From a checkpoint of a small self-supervised image encoder: num experts 4.
Rows from block 2 of a small self-supervised image encoder, named by matrix and row number. Rows with one number belong to one neuron. Each number is 500 + 25 x the weight over its row's rms, rounded and kept within 0 to 999. All counts start at 0. Numbers have three digits each.
Before each neuron's rows are labels from the 100 images, of 14976, where the neuron reaches its highest value: "responds to" is what is common among them; "patch colour" is the nearest of a few named colours to the mean colour under the peak. Only what is clearly more common there than usual is listed. The data: photos of plants and fungi (iNaturalist).
# fc1: MLP up (model.blocks.2.mlp.fc1.weight, 1536x384), inputs 192-383
# fc2: MLP down (model.blocks.2.mlp.fc2.weight, 384x1536, transposed), outputs 192-383

responds to: order Asterales; family: Asteraceae
patch colour: yellow; orange
fc1.740:539525508476459492503488488490531500451486504507516471544496507514475503507572515535474533454505517475504494461466502520448506515474489548526536483523516520509523489521457532531490495526523529511539491547469489529474490562512491508486553521486490476520475454497537493462442419509519523541530497497470469493498523511518494491461506501528473515470486511534503503498486497505515515523487509549473476469462511527511505495492490509509529493513518501503505502488484482515499529527464512489489581514479559523441513518478478522479501485508457465460500460493522511548498496511473474501
fc2.740:485476491533511529521503474533523507529505519475494498508508481550485530506541493458507489526496474517487490523474454517532510513533460465521473498519515489473530488512546480515528510513477526464484492488491469501550534468502504531465516542532524501491480523508454492510484484463568460518507527481506563516510502455492505477477475505468501462513471488500546481475502506504515512521503518492486458495497517520500478469440472481532563480512494521493515520520536454518520510529503486499487488474508474476517488520493475500501486496496509516474529486495507500486481516481510510477

responds to: class Liliopsida
patch colour: pink
fc1.128:504516480527490490457546495501519494433500517517531503525554457497525508505506517505472515501511501481524490497515507516556481497500471552460473485530464546512539518526479499483497507484474514519498517502524539470533485480508542505500569475481509521493488514503472498497473457484521485487493479432542529482507455491492528491499518486528530522492458500517559500459522480528490468478515501491469484496516479507502508489519533453491469456497509486471499497493468441476530473471475473490534472524513523487530506497494519514473422500476542487469459468465479503485492491475499442485
fc2.128:537519524463504494463499508535512511523466485478524511498495538509496544517541462484508550496481489509497450500527449485455565508528533487537513526486505488509548504504501512503493492461512460511499464503536521494477508450499522504491533518494505492577468505554501520506555489508435499504486535481440495437526507494480515486506494460488499509535523506515505477501512447506470460516530502506493450504503499448480498466489476502503501470512498518498537519466510540501493483494524539493494553495470477530457484453502468495512495516533478511464495492506489502496518501499463523465

responds to: order Asparagales; family: Asparagaceae; text has "yucca"
patch colour: cyan
fc1.331:460475521500494492570490527500513501494480501535550495516475477438494517532533510470487523493496532513464500529479528486477479497524519530535484527488483470486513508405475516519487470522502487550510444484489463472468522497482515535543538481493524493527458484494481478512499471511488517494498495498493476436523515506508486536513522535528471501526488507515512444488481498497524458531488511514498516505531533511449512503465477479479470488497454456526430478515508482481535485499496511480501488515480538539513521487505528497483523519504519496469495485459486522517540530477491557504
fc2.331:515553490556473507512531549504495506493475515504486471481549518503477512502496506525515514518517529493436462488475526506510495504473487468493514510481534499468528502461479486493478481448455493535539478517488525535460479494488497462473488499509545480474504525473527511544509521479482479517458519489540492541499510475481480508525493533490509528465469490518483499454442522504461449485487479505470511526535513486489503539512505515562462488505465494505506517505509511471490498471552472527525512528507489491536507508518504509521499469487515455512486482478474501528507505484506510516

responds to: class Liliopsida
patch colour: cyan
fc1.253:508493510502488499472496486501527483469498495532497516492475492492497479482516527449514472509520462488517489484488454543534490541503530505532529504416441477454496499467535516469551487507454522462497485496499489488517486473513500461515488478526478532504507560495506505458477504467495527504491518502451515456535494485507507518501491518424500490503481533513523460543507562484537450490492494524525487499462508518465549506505486534517519528476503496484490493507537490512460487493543526502508488474457489498504509520527530508487487483479488527477527482476541459475472507495547482469
fc2.253:485461460456486490476507514502490505485478491477462468522508472495519517465532485471515506520509513490485464505500477496499474520495515487527495506520538500489548519502503490477503502524486537503514496502455487479494477514497482486507493501509522532491472474520533486528496477539477455499476507460531562489494487463496487458519490524481483535480484481502499507504477496534592518484503479527511496501507500511527477490495495461507482487513503492459477490448469499507516485519498514506467519509506471488459532533507442492508503499490529516533481472487481509469529474479559459472

responds to: family: Asteraceae
patch colour: grey
fc1.282:502524518521496541514512498478543498508450526508495515485541477516487530487509532486481569535482519505466540495489519453504458466542497474463505478513443519507458546506512514539476457481485509463509510537476528485509487528493497492527549499481505494522490520490513484503515519503520541525491515530510551525493536518542519487565439548539526502496521494511522500501522479553422513480552474505470486522548507511525473504516488524478489557501513524526501504440496523502477512465539523477571499499521470520498480509474538479523491513529470476479514502487466495513495516517490554500
fc2.282:527504446481489487485526481481501516472549525492482472486418538505515486514465566515504467515487507500532494472506479475485481499465522578462507468486521492501506478493532517480491483507535504535516481495530545502492505533536478496474463502465542506463516523504507475515473502493517470522487523501494535529522487476472530522509504499495482489515522475536477481478527505478520469508538506517491528466502511510522486463508518494556482461513495497452491505482493510512465498485473490519482499479476458456469494495506460488484518504481521524473479485503478488554501526549495470483

responds to: class Liliopsida; order Caryophyllales
patch colour: grey
fc1.196:516542494518548486467473517491469505490454524522444515489475476454529487510475494492472514463495488513510521483518529498511521514485506530460510511484500472514468498511486513533460519512495469507558527474479499515515490478486488516504500518488499507510477509494541535512521497468438544532519516514481478505519456478509458474492529482489500518487515491490517509500473507520520490461508487520475494494486489488506485503518494522513518526545499512505475498513514492544512454484557510511548470518532509476536539533484514436498519499532506524521540487485536511525552478533479493537
fc2.196:488512514438490470524476494493514502568502468507499549504475469484526468504518510513495541496469556500487504502506499517518515477466487485477510501524506512531506467532510468529490466499544517531551504475442515498500485510498514519523556474547504487489537508551487459506484498524491538503439517491537497536540473509480443498535510500467530519483498519477523496521483522550511521501489522488506508470492501524499530521496497462518510498510484510467510497497516466532488473512539487503531528496515487513461474511470509491486469508485516564518512441476560546501540501444494472513

responds to: class Liliopsida
patch colour: white
fc1.85:470538500496564459541497485508495565450529517493465454501502484487513523524504511514485503474521474494522499520433560524506550518486533505500475544477536488506477513484466470500478470502526514490494559489539447478477509525494516552535531468555535507454527468497472507482498470496481461480496526470489524566517519486502517529486497488476505488518434518510491532466491494499489512519483465513454484489461476481487492507462534500511478537483509518504453503499525462498465466500550477529508489508504515500492524502529487488506527484525493515519460511498488480487462502516504485527
fc2.85:521503526523518504518503539557452531497464514503507528479531543537487516520532506441506513431474517510527434449483535500487538518539513501498530560487511479533511460478524500479514504493476557502517549527492521455466524483493484435462461507507490508519487490499516505526512474513451506471476433475469465507507456481504500449544463483481511518503494512487493527497518481530486504507526480501496508480502515465457499495486447524522477500466504520518487482443505453523466493495481483509482515483559546497505542478506506482532557473494503471464504501475515527514521521495455495530

responds to: order Asparagales; family: Asparagaceae; text has "yucca"
patch colour: cyan
fc1.624:476526515501509520490451500534479508445497468510490533482546489508482525515505496495510483503490462482515489502509524500492476508477507547514500507499522471481543540492538515495542507539465466475472500462479507479527528459517483485524511528518483506509501580486510493452496487485491474520526504464509488526534478487538457481489512457505449541507524513484494486513526506525518487483547495526486487461528521522505539496510501481515532462543476489552471529509575483466484515490491548502477507519504503489522463518489454500493519499496507482465496497528523506491502486472476478499
fc2.624:473542499494503543491496476497542485528478533463503506489494484467502533493520515539487538458491485505523507523522536510548435508510527508534472507539434477502507482485470484509511471482551533536505503442482498469521512525492509508508484479507515502530471471447494529502488459483507523456472508501512462504490506517500512485533495526467469470527469505470461502473480496490527479511465500489538488501496498463481497489513528535482476471515511491526501546510525508497510481477490489512496553523507536504491536459525496491495477511492526512505524506465500478560484471490536474476

responds to: order Asparagales; family: Asparagaceae; text has "yucca"
patch colour: cyan
fc1.600:474496440483480528437463510439456455492507494552507511453546511500502529499496508529519558478531515470511485468471540503510534490519486535568498458501519504490515458513556488478471501505500507496497492476482440499498515537526486539499520504514503511510481474479509512534533490518514527509498483467470477531525484493502540461494521505514462468448453512497482487512514513499527488422522524480505465493522523499533496527469506484528515500462493518486468523478506515475474513555502499487509476499521522496495470523547516540516477522486496466478419534524507506481468535466467479506
fc2.600:468519487529443466482539497468507456492524528491520524487509549474494527536499499501486495467483508490526499533516584538510473490506469485478461519520481481508513475481470534505484515492506502497498531448526504493528517520487475517533541496529559485480526493463465495521487510544497526567490499497502482541488497504486467515502486483524531436534532515493529478510481537524519476489469510523539446499451525461479506560513494513500478492522479496540551450549511543497489487462537519496513476510514476499484492499486497492506435460498480488533500502451552508525463475492487457504

responds to: class Liliopsida
patch colour: green
fc1.243:513496499479504512437525501506496509484485460483491499484497507495514541525505488445485493468514516484511469500491498526546515501478505565501512499515476487482515468479503522525512545455480519497510513562450533505494521480475457513480500454472511477443521525475507480510530534537522494530514493505535490496502499518464526520521499510524466434494499453532521486490512478502512501487492505485488517480497480477503495456513509507491500484516513504506490521496496481490507518483525528484545524504499532505461460491526522480474470536519501487502544522458492479502511478505499519530
fc2.243:494459492508509499474483514522494509516478491492561507474555488495525483549494425505518461511537512498492473496556456496492452512452521494469529522494490504446493462531495487510473460532492489441501492514503527503499501511470545492470497511572523521523506494499486450504518524540507497504468469530525488502500467530542479509547513512503477520515516489498467489480540507466465485558519511517522454493466523548485499509468447471524495542478506519526516466513471522497503521503492489488482487505490500474511503524477535467489470530448492517511490537518502502532536468515514481514

responds to: order Caryophyllales; family: Cactaceae
patch colour: white; cyan
fc1.162:462481466525497480463432434515495470490455508501493473547517486541477525505470504502499520498506515487494493493537506502524512459475462467498505501491445501521484498479455502529498474523477496484479545520516469450497493531537509503519525500490503505508492530470516540509553508486506463478492451494496481526511514494457485474472466473525545480523482504508497487549481534516544457517508506473483470534552474479498550497463485494488538497514517481493511472459489542508500480482527484510503547499503530459475493459496526538503498441493559485512477506479488502473479501453478481481
fc2.162:525531516468457490495449510497528559437490552518476492492489464484478509518468504490456492515537494511481470472487528452487483538495492497504510520523466516495545459482487552509470528526497500509525476478533523457512526453545524490508475523530473520478485424477518524493543489510490469500526467506510502486509483497459504496470504534480487479528477523507464492527511494494496435502511487495525495512484479489478488547511514512471539500509507513563449488510453534469517512463523508516503480488496531520476523511527519514473494473507532504510483506495517494464458461489501463465

responds to: order Asparagales; family: Asparagaceae; text has "yucca"
patch colour: cyan
fc1.483:493504510473525525502486507498503480507484502462481505517471494503476514502482452498524518517548541480473500488508498503487464537525513511463502495509496506473495513482505463508505470556536526515479474467470544482529539472532503524515524492491491507498514523502470532517556519493480535494501475497489501503486512463479481500483488490509481478527504494462514475517463495506482474496518520503508539523506524469497481480494496429477562512457526504467535510492467530531518528483510510517533499546479539507528493451521493531511501455534538496502489527470480481518467483463499426538
fc2.483:464512465501512545488516509468539497451496517522470493485491497500533493523526528514497505499536486467446507548476529476519483529444508513508516569503474510483524516537487503492509470527485497472500491515456482528525525466521510493533501536516493532526483455500502524493472499535509488490501492498476519524504442537560496481482525488481545459550446490521477486478518472527501465472497498528518500479504495489522491522509437470504483522491505444538464478517480531471477462476507472499494510484515500512503497485499498562536524550510533510492496479474495499514473489524477481515

responds to: kingdom Fungi
patch colour: black
fc1.245:481515491488477519486487480502480455511474471489513523488514471489478512512488492513498498517511513520502493468493471474501530526518467552519473472468508494529541448482485528486544526464521488491483509491438519488491498505509472504497456526492515524490532455532540564506536488530546497483464473491503510518538524490497480511545530516527547507542476528530503505476565483512500517526483508455486464496499521473487549494464499505511486491498529508511476510522494498490501526521483506497502514509532422494532493486464491502532450478543490476499488522489468494509465534487463521473
fc2.245:521501510501533478524512485515496555497469486513519503525532500517525521505479490513491508490479527486527494474482475476537526580517510532504495552517538517528476491519513468514476529470477531486485525492496504506448513434484523478478487497432435521522518504516479488482531549515464446448507468532494475488476464511473533540501493482474501496519480532508502493533485509489491508511444526483507535490508471523468522521492487495538487527525478519504543499526524502496494502447470507496493500482485512444533533527493481511530505488515519499453507464472518501492480526500516502471

responds to: order Asparagales; family: Asparagaceae; text has "yucca"
patch colour: cyan; white
fc1.651:471493507504484480483507566514488521489444497522481474515504541483489463462451509517491503535475469466480489544450493525511448487520491504518478498546515492510492491504526516503532485498523485523495476522473464496510474532512506518565491501456545489515500469453484499514499515497530440473522497491488477481523482454495466509493493513492469527502464517557536505535502538522486528517487519515476475524442509492463499514517464478488465483513501520501456503498491455492526448472500509487538504483489486483467510525542492496489480500537502474488510461504493497504512500482486508517
fc2.651:476495512468474504472497480490475447505467516490490501508528461479540504522521479460537484514535519492427503517487496495512494496511517501493484550558484483511511464490514525497469488473528517487494489456480497522518538472543504516495461492513495499511459496498505487485514481522511557497501448497507496528481548494525508488536520510511514520526522489478501510520470525524502462525518473507506494495477457483500495454521458504499471467511481534486511490549535537497465485439532527454530482525482510496491520476511530451522458493463532536533520500496472467517504507475509475520

responds to: text has "common"
patch colour: brown
fc1.672:468545482515504526505535501506434483541526519505474505484505493473525461481508500467488505488494515481509513521486494510490513518483511501519511509537470500499506449517479508478521525485467511532489522462486518492504472476549497475497494486464474495511512505500480507508513542484546479492467479480472475478508505509486485470544503521520520500503519509435524483527535480493501487520495481473509482488483539460487525464514552479533517508570538482529554502479483498517470488473475479540478480501482510483504492545485476497520503488507487504501562441490531515490498556491530506460
fc2.672:447498475507480464517485445482573537490472550473486486509475483507507509452520477471517489474510479522473520534489498505542459467497517501488523544535489489492442492504489526503460515470514486490522482497508487495509489484472474456515510486484512540472537497527490485498456461509446517455498460489527501509487519523505521526473497478535482526486469474513480554556507511508516526462531531509549519509497465510529506501456507503498528479538487486503527499537534505493501527490439456473466510481502537488462465547512469540476504508493460498510498505530482502499540490526526441503