config = dict(
    model='self-supervised image encoder',
    dataset='photos of plants and fungi (iNaturalist)',
    train_examples=90422,
    image_size=32,
    crop_scale_min=0.3,
    horizontal_flip=True,
    translate=0.06,
    color_jitter=0.4,
    method='simclr',
    arch='vit',
    norm='layernorm',
    norm_position='pre',
    activation='gelu',
    mlp_ratio=4,
    head_dim=64,
    fused_qkv=False,
    bias='all',
    qk_norm=False,
    parallel_block=False,
    inner_norm=False,
    moe='soft',
    drop_path=0.1,
    num_experts=4,
    moe_every=2,
    expert_mlp_ratio=0.5,
    slots_per_expert=2,
    shared_expert=False,
    patch_size=[4, 4],
    conv_stem=True,
    layers=14,
    width=384,
    positions='sincos',
    pooling='class_token',
    projector_hidden=1024,
    projector_out=128,
    projector_hidden_layers=2,
    temperature=0.1,
    residual_init='none',
    optimizer='soap',
    beta2=0.99,
    lr=0.0011,
    beta1=0.95,
    shampoo_beta=0.99,
    eps=1e-08,
    precondition_frequency=32,
    max_precond_dim=1536,
    one_sided=False,
    adamw_lr_other_params=0.0017,
    grad_clip=5.0,
    adaptive_grad_clip=0.1,
    steps=5000,
    batch_size=128,
    epochs=7.1,
    lr_schedule='cosine',
    final_lr_fraction=0,
    warmup_steps=250,
    weight_decay=0.2,
    adamw_weight_decay_other_params=0,
)
Rows from block 5 of a small self-supervised image encoder, named by matrix and row number. Rows with one number within an expert belong to one neuron, the router's apart. Each number is 128 + 32 x the weight over its row's rms, rounded and kept within 0 to 255. All counts start at 0. Numbers have three digits each.
Before each expert's rows are labels from the 100 images, of 14976, where the router gives the expert most weight on average: "colour at peak" is the nearest of a few named colours to the mean colour under the peak. Only what is clearly more common there than usual is listed. The data: photos of plants and fungi (iNaturalist). In brackets: how many of the 100, against the usual share in percent.
# router: slot weights (model.blocks.5.mlp.router.weight, 8x384, trained with AdamW), inputs 86-128
# up: expert up (model.blocks.5.mlp.up, 4x192x384), inputs 86-128
# down: expert down (model.blocks.5.mlp.down, 4x384x192, transposed), outputs 86-128

# expert 1
colour at peak: white (37 vs 0.9)
router.2:115129164119143082170106078145164070113080125160182137190134101154193176153195140161137117119130182154165134169108107131114111111
router.3:126125190110116094194158144088136173137092134119091129084082143195117109122085141087165100134121149146157123159085119099104036092
up.0:124156152148111147119125137163111137134084179086110117167133121218102129066157108174160140090112148171130144109132113160147143182
down.0:168155126155144113153109140124184089067104147153108151138182120093059149147088191133095060133140136155111080167088137136160127105
up.1:164123153152143187095120127082136172158140157122089128102156153125102120138097179117096115157146124149175072155158141120088176163
down.1:143111101138173117127113128068087133125119098180184183180101116060121134146124142127163131134143128198096201122173109136098099133
up.2:150118129160131102110110112130049106153130128051127095137122080148132095166098166084153121134151137144139123094132164148105138089
down.2:149098083047167125132126129112136073109219077095179101117130067136084117139175119066080141136201144143158091166156171132155143128
up.3:156131094168100084140155188130099124131125102131114140100099137081090096129106093087038099140116034162119203131116148255082129157
down.3:104086119083101092117091135070185089117134115059156114125150128151138139143177167192100132148127096130168070099079135131135123119
up.4:119158071138124128151143124102122153172097111158049153154130147149145120103150166124121091155160027145134136141136159160118171145
down.4:118102121177114118133119110135115079116098083151136119085169154145159163107100128080166121115175154167140136144181124153164190094
up.5:140067144115148119136133145125099123147128096050159093089127172142156145126133121108172132153159104139149143126155098166124120103
down.5:118176061076112136095132111141185118159161163162100161146110122070166119147188207149109150081108164104114098131094112153152115173
up.6:193136143123091070135103074185162108083098101116155120176161087115114123134167087135125130152168178119107051139123153073179137153
down.6:104109132119122121163133158117127093081099052132213108169057129103099113076164127159161110069117135119125160131141165159117074171
up.7:144106118109105122141110084087106173075157192112126141160164145133115133133154075153092147126159117172114074106189154157167163102
down.7:106167117111082147127118078139155150175150129105165105185118210138135107118129181155120127128144115144088166132133122137101166189
up.8:146192161148180102132138112151136114149140166094135067163161180126193157105156121143155076198148146084158091069163105082102075068
down.8:128188141124104120148077169199124145155127126097146157123099150114091175195147142126077058156108117146136101099139144189170097090
up.9:153131180118092168135092118121136096142109105036134137127091111128128195148121106138160086133203157197182095101118144162101125161
down.9:075181123148129121071139192089149143134163149167174098156116087116106144072139073134138186164167153147116094134106172129135132102
up.10:138101132170107184109137145127102127110101119125214150096121100135083111159126112161102138133172160142157177133123125101167110087
down.10:120127115116107149135166165136123157134159115087147110072084114197221147174186134135063162124139140143049121108148134105146160113
up.11:091069135138106131200147127126147119149105092155124095153134138149067149079168064105119096091172138081145084083136113135078071090
down.11:154168097146065144087121081136112164125118131098117182116086113154092085150110187101074141108154150109144160124119108193111109134
up.12:164166139128110112127144143088118180185131162122108146077087087138095089077148086145194122113117117075140143073126152129115105150
down.12:180132134128150141134130144175143128087118125102141128064137087123077157115175179138131099143153123131094093113125123109113142099
up.13:119092094156098125123112103108149142068110083087123143174151086093096149156126113139144110069135148085147181173102066170112088094
down.13:151067158097124217125067114118193190131147180151091122146080115185137110136194130074163120089144131148112134135158108098102073148
up.14:075088137125083057126095147154121104157163157093167085104105186136137110125111169076161119101127091079118116099090153182100157178
down.14:175161115079085057097140122146146183151115153190152125171106070112123181076177076129136111123099149107166136056148135149122110118
up.15:144174166090128157174152135141184143128131187102132178137161130129149120127182185127092109162115108127146108148152126107096118139
down.15:141155137149103076132109139107162065204148146177097108090084172101087154126096115129143153120140128151142098157124098147122130117
up.16:135140127096122194107134108129156121125103135133173167108124126154132103122146128116115195139078145132141142126169176106093134144
down.16:149179157136162104183144086144114113191116123142166123107108140139174155134119176122122126108196103146110155128148086182138130150
up.17:092152106123137085128236143121147123088111138190112164135081151121100141192077108127092099131135090091163103130099089200064141152
down.17:151073128098139083111099141139126134108104161149137114126099147175128127125092102122102137099102097075090177154119164145183160072

# expert 2
colour at peak: grey (85 vs 48.4)
router.4:108114150115126073134110128099141091131129087102101100151110136160127172093144128126160111098104150171139154145109043128105091112
router.5:090133099124094107170147095079112218139113077103110113157152154103121119137092082089162143102136135134135153114162156074079101116
up.0:086113165133150118122095133134150224104150133164104134159106129125137145124137157090121115097156122177158083101135072093133169115
down.0:134121239106141112125138166144127181139122111133161180114111141106134096119169114143158115159099096108129162093174057140120159083
up.1:163135148093082128127122174107119114126138138140117119147139152177112123136159103104107122155089137180168166035128163115196114129
down.1:129152073084108101107163102153086094149111166112083173180145157139150204129134135149114123128143122147120143163130132175084127170
up.2:115063036203085114090151082145170040124154173132091175142161114157139126127084078056127146098119094110127187145127123079174163071
down.2:125095140095172074048190107169122163144183135098129160149113086139152091111173164107115134075116074093153136099194118136129135171
up.3:146108075125139098161133097056136109135134108108097110189112140175125122133109142144131146184160121107118099133136164129092070112
down.3:097147107082119142103134204072098162140134139141107126094138087151121186170036071144174106098119137075130121119134132169157071149
up.4:113095149140127187107110089197174149117096131061100152166087147102145073156108104190183139157161162095118107119086146138119166130
down.4:149158133131101170164104152123166084162173136124128115135075154124146163178132147144078168145120157155130112164148128072114156092
up.5:161115147113141124060227074152093122148158123099097077117087129085138180181119109139157152152178169123138123084122176140119102120
down.5:141070128124165157084111114174163187154162117120109114091087124102083150169129107106118096125161194171110149090153171120143134131
up.6:112152140113056149158128151197120170169117129122117142098155125125098109193166109072118134105104101152064116120140121124186069091
down.6:133120098195153168173103123169086090151143163057109105144094097155156078100162114108118116141155144123111196120115188125108141122
up.7:168144118117139110104103143120075054102119137121136149108147142068152136159114136177083114170144122174143147106161110108172152160
down.7:130106101071058108196127120123124144168125184197100169122139137026110090111083094126110134090126103095112100112126113120177063125
up.8:104111118069133127076097115140140122081149114121129058152164151117084128088195089067110141071166128064142169140130189164139135136
down.8:128117171182122143139144190129126110140073127126148151143115136093108113097123094133113086138150086101114048137134119061081138118
up.9:103120105160107141151122128128135165178080141074118131110169089091106108110129105117177128120097152138135134107189143136108078099
down.9:163109191098105084200129117123105140113147181171182147113124135108126168157089141104113087138120134121117138083191112133176118126
up.10:178133087115196121166140160145118149119070093140100176173149101171088127133106165122156141127105065129101138150102103127109132107
down.10:146108114141078170118134158149111138143086161083166156137111187136118096060156116101157117123177065137204120076127155123089082098
up.11:124111109031069191101131085113138170126105155088099067138076150102121124176137140125130170148177096133097157172144161160122152116
down.11:126162166153097110110094163178156147111147159125089228172150097069184126155126147102128194164127116093127063136169161102138164188
up.12:157108101101141134109192136193134120140129167123217187114134101159155122152070144123066120155138153140036085184114125093195184076
down.12:183139138085120124080072114138097156127117178086102094110139083125101148109162141157126109094131152139171133072141132136135139082
up.13:125176079167148139157142151100210150164161137097161176080151159086088065156079128124159071154121111154126132090139119150160155094
down.13:136141138124142126126073143109116180136119099123141082146106125134128170095145094151068117089135141084086123115109129177134140112
up.14:212101162103142120128164113073100218148109132133127097154100101083113128123114071200155145125086154097122120172153120125170161144
down.14:096123058192152169146159134157085099164091136119147126131072156065137171124143138149141091145096094158119198105128141116099121107
up.15:133109098206086180068125107094139081119128177159113103128149095121058143119166135136124115122119135149120154146073113152054107144
down.15:102151135100136102138068172141122134108092163082108112091115098147200075097098079142140113123122156083126158109146111094135191111
up.16:115072142070139111031132105132079074155130101123144092136186080150158146112145127175186111140117092115076111080165151107121110087
down.16:214165171128131153109155125141090070129086093129115127086159115165122100096086140126134081052150149153169138139143157180183145128
up.17:102143115133122139128099129122133126189120113141156106139113179127109134173143142117083144130145065051122093179148151193065095116
down.17:105161143154125144083128073110147134148110177102147169040108120130070180087139139123152109081079175116125181091130109125138130106

# expert 3
colour at peak: brown (60 vs 35.7); black (35 vs 3.8)
router.6:127095135092167126123085064105131145119095099175081203158122141152127125110130158149154157189101108124105173186095068081074191065
router.7:111108102121131103118093119110074168133138149132063190123117072130119128100126117071151094166094105177135120170111130152119095085
up.0:126131070133110161092098118076139180102142136123108098112135117158116145133108159135151113108105161136167126163110169221082092099
down.0:152101118178062120125123147163157170125134127138156159153155091141139103111141147157143156104115195090100097139128080153120139135
up.1:073134099140116183152132069096093161115168134081110101177171120102072113141143141154146109141114113138114160161130174108107081167
down.1:153154114130128131133125180174129110096128108123195133148075062091106189073110183154072155111150107160124124120120127148129075137
up.2:165163152144159147153105164166162144118123158042165109122114126115123096157111094192103141111177119156237196083129123139057142108
down.2:100053090148154155132099109075121160093195144124084128127134115135130168174157136136161125136142093126098135137131138154118147150
up.3:065130098063110102137109104138135118158122140162100128122159136137107140151142134112176085160089170099192086135165161148109113155
down.3:123143151143101148181159132104185162092152177071058138113064112119129191120110133125155138152113143138133105152127182148121124103
up.4:095105116063104133149118139089086130097111100120114152136131085120101146123098173093155112199170092114103118125175127130100122142
down.4:126069069133083183101113148158133143166095097152175123102154119171100125142143135141140180112097176128135146096072136099136111153
up.5:104176095164136133099091062161141079124195130046127100122068118146116119191127105145163111063135180181104171080133149144086111102
down.5:059112094088129084127110081167128095141126104077148182094140108122132129097131089152073190108149162147148145129174119087089110145
up.6:159079150096146157178062187154133115120033166149141173119091170135078140167137089100143190065135170110085181137139105118122128182
down.6:156139149099133137075131092144079159161116137118111111105068104126138076124168170095117173085129135140198100167192142093146124106
up.7:133079147177118127129153149151141145137135135060073136163129186146186140096055096151107115130179168116152149148138167161146153151
down.7:150112084187132170149131119193085099165146100160118125125130141123117141146079168119144134138172127122150057154127147173139133157
up.8:102139143112100080152105136124095180159105107094073079163095143109138076121150062132156109075154120128076108169128158157200078172
down.8:166132182149103086133107125128055143110178145121115155092120141146118110106185121120092123118058171060164185126103120195132101137
up.9:164159160110147115154106109153135100109167175137162079138086134132107170195176121113070066144111072174173098198142199092099093165
down.9:131182129141172061114100187147053084098141148129138102130088133124095096133145155229154155096165157169166133121135119164074103128
up.10:204092106076133116130154136119118201095128147090127145106114105145091109148148155126115161086151145127109140140123174089140116136
down.10:143147171000085138075165151139157143143132160110110116117195133204121133183129064118142133159098126101120113122143136190135164097
up.11:105055165092125155155129182152139107103087116113139103161156141165113121077126162123122131165174075137072138119122142098059094090
down.11:141105078131150188170092137120152105132159131117157119078116104117067188137084078088102052137168189119150110167172110221130157156
up.12:136109166130122119141111149163106159113140099082145083152129181171131094111134080156157138151097147177163156122163090124123111154
down.12:169173169083134198152156086165072139107193198172105082076174130106087106106128095056114164089122115151180103083127127114137123100
up.13:131122155089102144082159107168157132117071135148100132109107110182114072174105120107115126183106136153189118159120092089113137127
down.13:162122088088116153056176143124063100181120116162091082133159122132103131120077094131117120119126138132166145066170118169140139078
up.14:112061190148111145087087144123102116144068147142139138170115096160143128182153155226105122105081118109152078103127089138116123143
down.14:187157139124171088134152087108210145127126142160139118120165153141130130169073125114113115134109129097162133163116124116112154089
up.15:089097131111110149107098186095167190140166189101131087193105124090144144092132117123122094166171072226113135093153153111145140109
down.15:124086114161121134099166148101126153131099122200119100101124101095163161137158064108103119149115103161123107138183158111129136156
up.16:100100141083145150089155106107134175164133127039102111112082068106175151130129110128066119119065175124167190080116179142125148145
down.16:113125109108143144134189118124120114129160193119119146155110148107163132078100168097192201127088025076127118234096111146123109091
up.17:120152060136105227077118129138113105066149116119104090106156102094087161064135143165141089090165125115084154184116150132083128139
down.17:167167155159128137110110122142099140126154106115103155096105135104115186125129120124116114133086011107085113078109138084121153169